config.toml
arch = "tc_resnet"
model = "sound classifier"
dataset = "acted Russian speech (Dusha)"
train_examples = 26041
noise_aug = 0.01
time_shift_ms = 100
n_mels = 80
hop_length = 160
input = "log_mel"
spec_augment = false
win_length = 512
targets = ["emotion"]
num_classes = 4
norm = "groupnorm"
hidden_act = "relu6"
weight_standardization = false
drop_path = 0.2
depths = [2, 2, 5, 2]
kernel_size = 5
stem = "single"
widths = [128, 160, 192, 240]
label_smoothing = 0.1
loss = "cross_entropy"
init = "orthogonal"
residual_init = "scaled_by_depth"
optimizer = "adamw"
learning_rate = 0.0037
beta1 = 0.9
beta2 = 0.999
eps = 1e-08
max_grad_norm = 0.5
max_steps = 15700
batch_size = 128
epochs = 77.2
lr_schedule = "step"
warmup_steps = 3140
weight_decay = 0.1
Rows from block 7 of a small sound classifier, named by matrix and row number. Rows with one number belong to one channel. Each number is 500 + 25 x the weight over its row's rms, rounded and kept within 0 to 999. All counts start at 0. Numbers have three digits each. After the name is the row's rms in percent of the matrix's.
After each channel's rows are labels from the 100 clips, of 14976, where the channel reaches its highest value: "loudest band" is the band of the loudest frequency at the time of the peak; "top examples" is what is common among them. Only what is clearly more common there than usual is listed. The data: acted Russian speech (Dusha). In brackets: how many of the 100, against the usual share in percent.
# convs0: first width-5 conv (model.blocks.7.convs.0.weight, 192x192x5, each kernel summed), inputs 0-191
# convs1: second width-5 conv (model.blocks.7.convs.1.weight, 192x192x5, transposed, each kernel summed), outputs 0-191

convs0.74 095:513501474469497487481432494514425468497504494505501508487464520522486489486487521474501498508464468471542479492459488483488495500412474486481500465478465502501473510488501501462421496527482511490508488498496473505495497506467536498525487459466516483498490506512488497485529472496509510474478497489498505476506488479484483542477474505428510522506467469485480519462455526488466522487473502477515545524481472537457467488489494440517483481468497493493484512486544520468481528502499508533459451484517502490501516500440503504504490478501498535479489455523487481494460487512487501444
convs1.74 110:508481512481519524523481510480483498510502546514510504516499502496514512505508507511529546532522495511548536479533460495516462520493485446466479490482463460476488517500489475460490508524530504536520524525514506521532518521504517485510496526519516522516532538502497478500492521514492506487496503517517514515461478524517497478517515490526506536407445517496540470483506521500474511506536495536527476490541554534578524539514537510535515466487488504522518510497505523473525516471533501520499511487501498506504550492519560521577520520496485557526493510469450514473495503488493511488
loudest band: 250 to 500 Hz (42 vs 19)
top examples: emotion: angry (91 vs 18.5)

convs0.123 072:515530460487481469540525465485519514497471499523459534551453475518499467524460510515485533533478484496501476474482530537495472497525515481504499465445478472510473497487473487461509492455457525472493523484476509502474471467502528461457478501487480493491498473506444480500535502475507496515466520527519487519486496491503517460464486552520502479489478527466489474536488486518524485443494490444466562497498518499497492514458465464545489482515501465515505536484495508511518496501484495550488477496499497470506459540500480488509514449485470476448489502516480532492509524467501515482
convs1.123 100:493481474508519523458518520506515532541530489551576545479503539477525524459468522486540531543516478534507502490478521476539490520461513485453499529505485500500524490524469503518504522482494523494482508509486520456510492480464513519465494426488473490500508480481514499507477496451499507485487508486506532493476502500490506514502473488496501495476515494520496524503495501435484505510485475535516498474499529517485498480498458486530493527534480491565566543495548573472532483493474531473499525536499487468498478543501518502483525496513505489499561487526500508498481516504472541498
loudest band: 500 to 1000 Hz (32 vs 8.8)
top examples: emotion: positive (72 vs 18.7)

convs0.101 075:498532511452495458521503491496480441530510493507527503492466483509514538525503509469508485478460497496525468481439503504490467483477466461517498476519496538496501524511502473491492476522454471505504463480494507484497473454529487488491494493484512501477518477463456464524470535540469531437482467463465516511482491521478492495509518510489485512458449447480477505446481512509489504502470461498490537479479478498504518554504513508503487450492497514488505511441486539486489548527520464501483489483498475497485526489460504533476517536493503504468512458492429480500492468478538504490
convs1.101 122:530460498437489492481496471436472444529520478510511509493495510489516524489503505494529523513537498513520550538505537556489539487514524520486510530462519443541510536472530550539500498515516500513505473520495515515479501506532515532460477522511504547518479473485497524467501474508518476534459492485469484460453492467459465507519553502531500541527517497495514477482499513513535494519514459525512495512527520505515512535518500535526494496514491510534547529519522522457538519495491483490522510507511491503512532478520512513560515508499483532559502525513493537491518515508494528507
loudest band: 250 to 500 Hz (50 vs 19)
top examples: emotion: angry (81 vs 18.5)

convs0.70 098:495503439512501501467505467480507524499470493514492479488496495491492422536477475481476505524489504466463469496495469507468520474487467473485495496475458482463472492486486508480527518482439478506456500485516495481502483488491503479509529503450521489515490477473495486476480505476503501554465517500508498456502498497513507465517491503507510474452477436482456486512490498499494491485500446443475519443457468487474479517488461485487431501501490476507524445466485501503502462493481487488498500477482476496486461526509423464525462491505542492458488530478482485490501468483489506508
convs1.70 108:544509513536452471517520513549513563547539520547560523457506550494548533516512482498482454464474512466464488524525508513414500534473517528458509532529551497531499500501499527521504497485494533482489492530493532486509516508521500549508519499500509489510500498519509479526500493522495525515489501510520467528492531515528534527510494522490487484512533495502498517506482523510512526518514520523521549485463476481483447466468493534534479520516470524514526537526553547530534507528488480484498516511502489481483499497503490493496516499539512495506498492499470489487510489471509553526
loudest band: 250 to 500 Hz (59 vs 19)
top examples: emotion: positive (89 vs 18.7)

convs0.132 105:489463492470504518504449554516495546466499544516501514557514503536503511463501513522486517475524531536500489499523475520528487506499482516511507492494531480490474493478558481482519515532471528496490519483507499522540511509530472466469471471488488485471499492469478541512479493477483451509508524528461565502499488501503442515499480524492497511528502526506503481483530532512489480533461473452509486493510525506535472474472501459501481476512566498478475511520539532469489547460505423501531523505456494517514486502509524545486524533472506505499534488543495497460505499527510498491
convs1.132 097:473496430483509514489482458478477518492479524492491430524525479512480507479490510520522515512527502512533522508554505498510489503540529534458490490522529470477467481466482476480492526487520484508522508442507481526519453539495557497470539549503464483535514484483507494522495511505498505474461523521521553495460454514489492435523506476539534535516511516522523458471515499535487473532507545508495477499501497473466476486465490500455507497452525472493487480496480488477463494523529489500494472493496497492483456555485508493515489484491487535511483465511474487504530499503500454487
loudest band: 250 to 500 Hz (42 vs 19)
top examples: emotion: angry (42 vs 18.5)

convs0.15 073:468505480466511498511472519526463500511473493481534508531480504489521530502454498498470482496496516472492492532472489495507495498448443490500476513508475474506517486483503448448499496499531567504479489487501477502496479557510527500485510513487475490467498508486485511544481531495526476495477481463478501456502510454490534453485477482461484473501472562446484500514552500479480514487483510510480497489508481500533477504524498497500464511485483559523472516435463496487555507486477459523480512467483419481485474498532502505513491550519502499506505499547460522523493497472482525513
convs1.15 100:449495451468533522482491461467494456533512550539510524512511506484539538474517511541501512518526505518524513479474510475553474547493489489458448535492490484513520482519534506527478500484497508503532510521495474514511509521496523476493496483518452468504469520527509513486485466482509517535517484463476472478482486470446459495497507506518510512462503538528530458469526518491466513478504493530525510523498473474521452500530505507532478483518511531544528525509532556505503531489481507491515539497567535500496507511495499500476522473468529503474557476461528536496508506503501531490
loudest band: 250 to 500 Hz (42 vs 19); 500 to 1000 Hz (26 vs 8.8)
top examples: emotion: angry (79 vs 18.5)

convs0.152 097:523519526486468507561471505452488505518470482534475468481456491472477476476483504444515481496463475510474449493454510456533450471464496459527505500470510451484483478472552493463470455530491512505514498483499501468501465495483474501493498489506494457482519525428492488505519533486513510467507514540459513511474471470512528469478544521475481507494470470530491453463511501512479520514486501455497512498491480514455490540472497502463496519522502492470497534496483464458496539514492517471523501508513489504476518519443514511470515537503522497513524512496479510496488514505497488458
convs1.152 103:503468452468474481502495469463479476519538535524537494514488531480512505521485491486488496486495528495495513519519550542465527508491537515452533530468515479541519487473557565560492502514503467505548491488501504499507508487477505494450505511484501484495471447477511506467482518519503511523433472513497492474492497486466474474496544463532490543513504510498535460483487502490507534499496487516505464492467492470485468520492503497492465501491505493544548508503524541485560515493508501473514540478504482501524512489508556482568513518492484558543502486484489506488476507494507488482
loudest band: 250 to 500 Hz (50 vs 19)
top examples: emotion: angry (66 vs 18.5)

convs0.138 101:504513515511456449561509504551495506499497493498479507493475473518488542503483499468505495545496490503515504499495501497476453482480524488532482472478531494439507506453478464466482483465483528502505485500510489494511496509503509493501488533492490512492465486498460519504557491530490506554492493475462521493471496520431501450481470511455514498503504466521489446501474548539526474504481469448515494473534481482479530511457503486518503458501507535457437534517527513538481489515500482522501443478505478495479533489495513495529516487488504540465488483524502454480486493485510537458
convs1.138 108:491497499514495512435473478505491545528497446524539498472506523504494544463504531521480525534513517510517534524544472535495521468514475509444511526500478505503501505531486524509526531511443531513518499479498455504487502511526522508480479507519480455510506439513506542476482476481523464501501521494495524484464519500475471458522510523489518498537479508510492465470486500493478515494479477515517525509480497488495462493468495505533519489540516530490471471517498529522465507488532496434510536482528479479524509511498437495425483470503561466479503478551470486483501475494499513482
loudest band: 500 to 1000 Hz (32 vs 8.8)
top examples: emotion: positive (54 vs 18.7)

convs0.7 076:500504486487465463489474518526484527447446462526456473449487461483445477499428518473498524512458485550503479466488463479443468477504483501467479488466494488510515487521471496461503496463512482506456500478504482473486475488499499516533439471533469480521494490532502487479506508485502506536479515487489492506468508496472500472512454522538462507480506501457478470495461535476494468497484480520484506514484487523472499493479494484472489509481479526448477524479472454542524488514439488504521504480522505483503495448490483511503500520486506478507532472525490520541492479463508508502
convs1.7 103:472486494495469459463468488501516509546533500552541527482492538484545506489482544534528549535562486534541499491476485488483453510538476486472479519475487464518525508523537510509487476484466500494478482487505469485460502497446519492499500469496487485507468465513501518448472480491506504509513460494480485475451429482473474485498495494475501480510491497508493500501475533452466508466494485531529515546510509519479508497518496470489504513511487493543540527513552557542520502481509528486514545502518501496475485452482488510504498505500530479485547509528517526509462522479491505489
loudest band: 500 to 1000 Hz (29 vs 8.8)
top examples: emotion: positive (70 vs 18.7)

convs0.128 105:504509515515515451479489475512528482511510553494519525515485520506514535529514502509467472488494485469495495514527470505497473450481510486516473527551508516528525528513495525546479497491470475486496479504477491509476481523524539524495520527462476486509492509477494464470475494513470509460515459499475449488475448503480484483457501469482456506524462507507501450491511494503467537482459456515473509506471498447511497513466533512472558502526500536506511527522533530448488459455501474526466466490453524486512486492504496492558485511528495519490465528456510505467482478540486499537
convs1.128 155:535518489543473489504505550546526528472503442468472512508483465457480471481508438488453437449443487480445444481478482474501494475501484483520504474503482512475493483492477486495490513518513482517501509503487503499522507515476526512474517501527475492526506509489500510503503501467504478513522495506530532539478486509534506486510505530512498517523500474527497480501485525520487497468507530538527494498517531519485467521497541481481498471498510513454460462482458455482468474493459477461489473493466484472456472490472538517539523526510490522534455468472497466478477465513467468503
loudest band: 250 to 500 Hz (55 vs 19)
top examples: emotion: sad (94 vs 27.3)

convs0.142 095:508443477473495493521472520524481452500479530503472463513543488502487492478462490530535477505548496498509514491500473497493494475536522498506526495502582493492514504503494487491468545562517498554511560468552521487544483495542509518519475527488522502483476470438491512513516474476486473517503489549501517486489500495517496508534538508479543518507506513513516498500496526501509502508475516476512477498522512482503471452477476486507552532541524528477488512526526550503469558456512490496520444510483493528484530500520518545472519480523492513481525512494495488492505514507483481446
convs1.142 082:458502445509495493459494514496503514500499482515513448484505500495507500476471502544484513501472500495514530490516500494481523480550514516459497519493499439485438450445501512503500482539490516483466478439487463473467459467530469475427440481467492520471518466510480467505475518522495498449467517500510522512482488503480505452484469469506493502536471502485506480484540463524513464490485544492480453460483485475491461478490494503460505492499502536521517503518504480489523492506491506502504479483494476470492498546506519474543477562469483505523488496545481481496486486516486499498
loudest band: 250 to 500 Hz (40 vs 19)
top examples: emotion: neutral (74 vs 35.5)

convs0.62 106:523507535503497504527489481490507522478471489514450518503496513488522498447460480541485483476523485515489461480511475511462539487536508511525487507469522521530540497532518524503550462476525516516457485482501500472459488509504480489509471486494475515465487513535492494507528479471486474470496536535442499501530516471449499517467478494524496495510499531489501564515504499467490488491456439465490523509494517487517488441559537475500501500445537487473506485500542503517449467530511526518511468490547468488525478499509475483487499473463472491492520484527460512517498453503519494467
convs1.62 103:494492509513468481497462497522484551509476463514513493472562501473494509533480484524508511498488465526488500482468487490440507456505470489442492519480521508509528534518510467495462464501498437481483451490467475438459491484451481517486490499483489458488487452487500473486485477491502486472484461508516477519506522524511494462510537494514526512516530497534515538506442511451418480453484538516517515463480499506452462489532517477482491528493485479510504503486525516499504489496505498489509512511493544544486461477503487483477486508530519477515488488512492479475471496492472452497
loudest band: 500 to 1000 Hz (42 vs 8.8)
top examples: emotion: positive (90 vs 18.7)

convs0.165 116:475514498484494472515501495538506473527531518483510536534480517517504513559549493479510509497536491494512485566461467515520497500501491480523522515540529506508529551488476509511477516542490471501485468502464490512513499522522482452501488527516519480528508532480489502481465497534503492485536462501524466505524483491493492485501504490504526540488432505485500483469520484474527530448532567461521498526512488459504518503485507471480469484549501503548510490510546555501523506471544496520487458521509533557511550491495548516510520545526493510466504535494508508497500516541488488501
convs1.165 110:505508499498527516471524506509517499469462473472470478513471473480469497503456478506471461472454506470464528482568497497509491503483523524503505488462518499483515509511495493514535518480491517509526512507495495528483519508537486494494486503507471517508492524479475498494522507467495507504512528541514526522489493506527521503501525524499514500531507517502505461488492461573552529548502501446459522528496497477516472512490509465487488458475512547443445458480447443475470466485484470472490443507464479440527452494504524510509500539523510512508484491479464475495519457476477499484
loudest band: 4000 to 8000 Hz (48 vs 7.2)
top examples: emotion: sad (89 vs 27.3)

convs0.120 116:496498489458517530469504526528523508554500519513520541488507511485517557525549476484547484511519493495523478555492489514499490516519486501475551556484521490505518524507474509495505539500522550501497531504517522493520492526534530492487528472534525489536480518514523542508501493522539511511492493484531489512550538474507505503520520481486527494484476496510510510501493505508499472512505519451541490509522490481515485496490512491569451486552483488491503478457505514490527526507457495455534554528527449483492511520489524529512503485470504564472523517531522523506549513445474537511
convs1.120 113:482468481471501546475514477474499486542465452524527531467495499508508502466524500498508478499480482492501506516472487523530530541450492479533492535477444488484511530521505498514512456481523522514507488547528470493476522506506494440426462534486506506483492546485491492508502502495485466491503519462489477497467495490481481459505500479529514526427507501458506517478511489478530486503525479488472508451499499495522498451519464482516487504513490494547551531517536536497526511494512498509491462482505519506482472505545511507519489502472491564514512473521484494531474473467480548449
loudest band: 250 to 500 Hz (39 vs 19)
top examples: emotion: angry (90 vs 18.5)

convs0.59 108:535495493480494522527490510503477506508469474514472476517461508482492503493499489516499482493510478524472432494501504522512486493488490479506517495476490451470477520502535448495512529495477517498491530481508511464511481469467488506450489452493449444457509503490479543500474487451496489500508536481513517484474484450543532464511501499485492505519505500493482485487489512509510505514514489490497456482474481495479459482444427381491511516513501492509489535514484507486543500526503507523503515500498467486500519541479506530479526533503527481477482463478469455466499509511457510446
convs1.59 117:504489445484531503491486510476483478527532513526543471491514539479521522518502503525500493503495496475508504535507536542531519471477536533425512542515533441498494505507547578553521488504470490487528550473496506480553505480506466508519470489479450501485513470486491498510485499501502517506468485516487510498500480487473472496494488481500503496499500489516497464468499489495471545500463501499498490489506498483500508506493492497509481528496502497513515515511502508488513552510491535504542614505560489497474475514505478488449514447546495479475510495536509491502475460470483503499
loudest band: 250 to 500 Hz (51 vs 19)
top examples: emotion: positive (67 vs 18.7)

convs0.35 111:480548483533484464488525515513508502516510545519500509559482526526503486572472491543484474472501541497507497495506474519484483514484520533489502492479503535473499480468479495524500484493471510493490501494483503514491489488502472518474495513516497496508494480519522483541479514469515488495506493496508529499486481496462464464484515493504500554550523545479502467532512524536521505516510481462497559511553515467513485497480530454467468517487554572540541461532511504551518478470564502536503487514481517519527456483525493486507516505560505517535538516495492492492493533533533507501
convs1.35 113:520498483515481494509519493501503521502467478500506456478522509489496468478498547503532544550539494540540526480516504487477495476493488530446509494480472469453511493509449457458504493468531500505480529483508456502480501521442578535513505506495465494549477461508498509480511505480510477485473563481467533485526519483486488517520506511516539505528525477515484546490514509522494521529496546529515508479500480464461479468507487524512510521475507558509480510502512496471487491501490519504506508463515495469486512480488480521462515446531566483507519490542474494546499502467511523484
loudest band: 250 to 500 Hz (47 vs 19); 4000 to 8000 Hz (33 vs 7.2)
top examples: emotion: positive (96 vs 18.7)

convs0.117 106:522476547508514467466509517556486531495527482514500537541472506479545497501496503497504473552538505490483452542525486525534513478505518491533533565527486533520544513490446527519481554519520464495469509498507499524518482493530514519500499509525473517516534520495522504479498518508493490518542496463537494514506486528498446520551506468496448500517490529510495509492495489480529480466545530506532490523493511509499502505521492481489489512527476540461527470514534484513549476468503499500496457504481485500481511482496503542491525528533464523500452501495507499479506425542470475503
convs1.117 106:504517507524504493505485508534526543462456466469467485519478464484473482459462458509478468460472483478483519481481457484491499465482481481538475440482474523468535488528477447489462474482516494523486496498505484488499504504462503479495504474508482475509496534487489495492522476493504505521535506526523511516491499524534515477514529561532515535498483519497538472480492505504470496476490489506508518514524528517492505523479530465476516479477488506463457467476485473520473483499490469523481463479465512535523502449496557508561498553457494529554464476489500475495448486516536498517
loudest band: 250 to 500 Hz (58 vs 19)
top examples: emotion: sad (92 vs 27.3)

convs0.24 091:539532495482477469521501517498528511498505482544534487495461515504500469512496505525484497498508501499529480483484540483515489497510540533531488458512491533470485511473495485511493447526452498503492452509507495547445513507508470520515496548471516520466525521485479498531522508541498510493536482466448467526466437518459453464491494482489518476497502583527520474504488524512500463480493491475463514542501534507503505540485530544522489491452491505490505488457521524495466491495528475481508468492476547511495537468480502491470528503506504479476557515485505442511479506497503520508
convs1.24 086:503496456473489495453494501490500505510511506514514501472498516449508519488469506530494494481508512491494542538516523536455506476474521536472498482435461461493483466456485493464485497472493504484500496443496500516529468492493538507440470513530441499549500450495515556473492486490490501538460488457488524496471520480460471474502500475509500504491533518478505442489452530483514478526495496545513489517504504506490493503458466478488466462497491469517519510478481526455466512500518481433492504475502481483505490468514484511559472488475496527478479497486535517480511501478511464478
loudest band: 500 to 1000 Hz (48 vs 8.8)
top examples: emotion: angry (77 vs 18.5)

convs0.20 085:505515504482488448496486487473505496488504490496454485497478515469539507534467462481475464441463473471450473498523489495512503459466515478499460473498481516495498505505509491497484494512471448497520501507480474529495480479535507487466508534504529475517450518486464523483454509507531453499499457514489467471481462479503505530510534474471489545465469466514484496452505466489462519469454477477456471534495477500485490467478479475498500474506521543501528498527468477482494452468497507484465498482484498511515499493492498457507512463502432531478495504446484487486463451498475499481
convs1.20 109:500532501533468477501491508540523509502510473486497483466501495459492462526512476500451428443478465456448497483520486486486494495522505481519507503526518512497451436479504488495500476537477510479511450493495490467498488493521475539463502513487496494504514516502505465524459504544487519464512491525524508530497466527514518480486509480510480511511508472504505438489452488475499453475480489471465503463462475466489472515512462480512489520521433482504508495507497516498511501481451484469486501465490473500479528478480529507559503544527476522506467476521506470479463484504469446511
loudest band: 500 to 1000 Hz (25 vs 8.8)
top examples: emotion: neutral (88 vs 35.5)

convs0.108 095:469518529534513484472507460546500499482529521496517527509494538486513502541514494512506455500508455507470496537495474496513515481494535523528482534521507530536546527517493523524469514527469494454471484500503513507485492519485541499473524494515498512511498531495500494465481506548501506515528451453509456513491490525495483540497509454496431460485476525511488490502511488497502475448513539519505484543499476487506538542492521507514494466513456502527521493492513490492528475439490447535455489518450516495468488485491509498519502513505484524496461482466517513506450438562496497529
convs1.108 115:516511503527505487493491511546518534474460450470472499492440463450469476470491454510458450454448485472452480483479490484498482475489490470518492452482484510478513491504483461482476509499500509505500507491491511490495498528461531497507533500534500496528496515465489497503516489480495488520522481534544497541483479538540528489510515537515507518492493507513515476474528517499499501492514504513512472524509524509488496514494538488490484461463483506466460472469456466493467478496444473472486469499465483461486481473484547510558519534478458541549469473481510474480491468494473483530
loudest band: 250 to 500 Hz (44 vs 19)
top examples: emotion: sad (97 vs 27.3)

convs0.115 104:516497538508508466527469477503449487494517520517530535530462564497511515518473488520502523505476520476494484538536479515503494496475456456521446484466472509485511499488453480482479496494538490498496519481487492513516461485468498448490482514486481496499525507538476468477485473519527496446542465442487463486504461498461472503470499501488456491482435514457472519497506465489470496440486523498486483528489480512505477520502535448523484510522496527529462486519536507507496487487486508523468444480491535510486506468521485499462496479521484517467497510505516521533463519521489521466
convs1.115 117:518520497552498463481499528555536555491512531499501522520508511472505478504484482510479514525495531514513488475475482482514495484478479512508472472486467503469536515524461469483463458464538534500497501509493459533479493495467503515478501443492497467488474514500490482485488497457476491480524482528546503530486461537536515484508498514512506507494498507494505500507529533495494518469524513534534492509561566552520472535508535483481497477485536527473475477468460471510471483471549479465480491475480489498512451497527562502544501537516484510556501500516467473501489499522521523473
loudest band: 4000 to 8000 Hz (27 vs 7.2)
top examples: emotion: sad (74 vs 27.3)

convs0.126 112:483514462491493491472548479494529508531528488479489528516528506503492514550539466495567521511533508462488466579491510501516509507485529498504558568524480513511523516521476504485519529523478535468506499513525538511516506512517467449476539470531537487523459521518502490509485528510504506479506504479496495500529520492548485496525504492505535490473506478529503498494505505500504497511547504460546549502520485535479500503494479476540450516534485490531537479478519496506558517527489537459526532531554491525509498561526471506519493496513535484506485504507534504499518502492495519508
convs1.126 096:515500520537514511485543539534546541520490483523536515456434509465504491506528525482497512511513490519510502455516513464523488544479509465528482540451474465485523500499488491518528471488494526559477541531506480490490521516489482505487505507486465505490505538506496487515488496512499500457538512496497486511489530509501477439480480514470472464488509478444468448484506474473500497517486495470465506497498504474527497472482484418533506506516477525471498498491486498475486499522457500481492511484514502453481435502509488488482414515539515512505498508507500476511511474481462539485
loudest band: 250 to 500 Hz (40 vs 19)
top examples: emotion: positive (55 vs 18.7)

convs0.31 097:512500522508466514536505507504482540483512500535498504491495516484441459457477483511512503516536527513510468495511503487509499439460505525535504477524562518460479488485492520517495478508464509506524485498553552518483497514514481522511512528541524501483478503492489506509515474503480519476521525485503494505446523523524503468506492474537538479511495539524522467478540570540518490522501466491500493521537517523479485483486521540495515520483511500437494494536501531513449504539511504481530461505503507467477492478463525491448520501495499428464515566490512458504489501494493528512
convs1.31 101:456513472505476489463488480505484511496461471499504440473466496457487499456475509524492510511497491498519506487508495490498476486490516509431487505505469476464495486468469475487483465485500520474484478427497451507466455484498483506453462487494438489481481453474490477476494496445475470472485485513514502515480453515491502460524494483507477508507520515487496477466509516465462479513519516523523462502478487472513459503488492465469467492457489485526515506504513496434474506515492470428495502465492476464492443506472500483526489501495479520515494483529454474487496497481508484450
loudest band: 500 to 1000 Hz (28 vs 8.8)
top examples: emotion: angry (63 vs 18.5)

convs0.80 098:478514540505465491492488498497470522495532493541520519464537529490504549467520498503497526541528500521518504547513499476493499522510491477494479531524510467515548543478497503465517433452523507503510460512495500475463498536483529442528515531529488468537534495474486515496531523485519516515490533506534492472493510492468488522481515487515474517480504507495501521502484481498500505525528514552520471539512471521498528465524498468511510499540443509481509500524539510510520576542518493505521562501496540525508510469497504491486480434465520529481502507531520494509480533476492551491
convs1.80 090:459472515490473474496462471483470504482465446487485454501499479479471479488560517525490503531494489493503562485563460512532503485510491476513493484522496475497489491534472486485464485525482513482535502482497481540508503492473487487515472550483498480507506518532498503533514480458491489520522474542517516522514485527507511482491508499510490518474476534476502519456499521488472471457483520528534462525520506512538500513525471493483507462483484446519513504495541518515505534486514493524494497510515491505459414471512534497546456518464436554512531537486490500475516483474500501526
loudest band: 4000 to 8000 Hz (40 vs 7.2)
top examples: emotion: angry (44 vs 18.5)

convs0.134 079:515458509472466515517460506510510473476435511518473499500519504492465459502490465497498459502527528510463505461461481468468508465481516511528490515515541475512494458457520497465433495531510557503534487461470495480510482498507511487481465440463518477482508466471483507485480482482469494489530485542488489524498484512504498483536502504482500527466481515524486459453497499508487518473475530530552494492522508522463482442483487477515483530533519495484494524524530516486477552472536554472475469511505505499508509503489493503487507525501499475493531494480528482471469517495493494429
convs1.134 102:469523492532514479505503530531514540489498504507505451505482487469482502479480493471519528512480474513526505511487466492505529479507498475487484470490472460481449451449505488466494546505537491515473540473523488516526477491510499475457468496496510504486479472490475478515449524513467469466480488518535519509502449516507505497465465466491485501499497481479489512476498510502473515494520527532523460466501513485486505508529486501450492478484487480530520504490515484485520478497497522498495477477493464482473507512509576465599465566482453554533531476521476529490503525507486467497
loudest band: 500 to 1000 Hz (31 vs 8.8)
top examples: emotion: neutral (79 vs 35.5)

convs0.151 113:532476465530454499519518465462469503492481495467481443489480506491476482521468449503513471525474456474470457486445505486466502495426478511478524497474498477486489499488511476478507507490472492515463463483505505472501470480474472453465471460466485450468495472474494458501494529452463515499497507482529505506471500491528503459507499495496513486484500489487503496505511496499532526517541475450515483483492501486448498444457477430504420530499482492504529504457477489497515499524489558497506506513509495509488502509490506496523501520509531514495512484516495470481494492505458508468
convs1.151 119:512531497551482445493518546541529570530507536542545514458505533511512488506478483477496478486499483493479486493494490499506514492530536504464540536525521483512509500508537533522521476491490477478509513499498532462466540489470443501503484446472517499474529505502488471509491542519501506461508522531503478499513494513515487512458454510451467452514545467478477514498473501475481501496471530510496497500487506482463490457508472505512503517545473522488507523528515525476530493504451523479509557509532486502497526502508486493458482483513499476472540513564529488517483491461477518479
loudest band: 250 to 500 Hz (61 vs 19)
top examples: emotion: positive (95 vs 18.7)

convs0.32 094:527474484499480491517460528481496523514509491454557480504499509464507447484449502514532522500503471489468514502473481540518474444486509510493514525534506479499512494489498504479509502527494519472487513492538536479478511499536418470509521515534533492535484471484521463466503484511488505476519490481467463511502522518512510481515468482536518436470499549522507489477492505507496474510456457513520507451532500492506487519481460545500521515521451522492510508465502501502525494479446465491515457514480485535447498485455500494477491488505510433488516506452509497498497530485452486519
convs1.32 111:477495470502528525447500495535493526499504492495515484486506488474497512479489477513468470456458495477477495500491489504520475499476493497502491484501475501475496480466496472486483465473520512523455488491507454513517460504490496517453489493508473467489504495459485451500465491469452458463510496503519490517484491499482506485481488473499474498453505525440506482487517515468513460510493519551523468474504513487525478479516513478494498500497494513537517506480543528486480490475467454473480503461501482487470461479530560508596473565484483555572471487507490471486510498537499471495
loudest band: 500 to 1000 Hz (36 vs 8.8)
top examples: emotion: neutral (69 vs 35.5)

convs0.18 095:489494534501507504503475529513464498542525498523504573512526501546498501498545525499505495532524506506507542506484496536546530500472468481558470482547505536498510559480504518539504517460505540516497518501510494524526515545494488504517517538507507453525515538470486492514499507499531511482525480527488490465524451494491457484457486512497497504539460537541522502491525490496502479533474518472506491495504502496522512501489545492517449507506518511475476485498538504489478549450509486510481511491451521569464511490500513502479474513524515534544513482542487486478474506553518504460
convs1.18 098:488495470476511502478493500473494462498497508490496488485477495455501486534525516500487470485482470486480557500540512501521503493519520513498522483479518492490496496507495492510525481488476513500529540456498509555535484528519535490456526556531486480543520492469486506505490525467499460467495514486473564476462480474480483448500499522519483527540486527504541492493537503505474531547504532476488508526510505464514489458477478480543480510504489451490504497494492479464485502531507475504494474498481454415517449521481502511517430536543524541545488498457498490496511522511488476515
loudest band: 4000 to 8000 Hz (26 vs 7.2)
top examples: emotion: angry (94 vs 18.5)

convs0.176 134:497418496475493496480470474439492488522485510483457481486509469483494534511524497499496456510497465474473501513508447475473476466498470476470491519517515512524512504514530516516518468471471499503471499480478484494480494493469513502495503497479509463482471480502495460497511489422489476486487501506455479481476479477490505490455464461489498480510481479473511481495528471464454532495445480509465515457477474492491451424500474478490483492494493501471499487488504462472486482493466478421480513482482466463496459503453483492514495491513504520520470474530481505492482485472463468497
convs1.176 096:519475504509473464477522503505491500479486496482476497498471478441476490507469430497473466465458482513463471484475469478489496484497492475487497499466484499476487517492495490491487488477505487506473494506485487473485515527515524541485527522518506539524457509465474467453500494494458467467509470520544529531494450528538494503505500520509524514518503468511503516551472507478490519457493507514507510479511526525506486521510548467512479497496446486485491494496497488504495480506480493486489471493461485480557456430496554497548450537519489509549461479494519495491454472465469444484
loudest band: 250 to 500 Hz (40 vs 19)
top examples: emotion: positive (63 vs 18.7)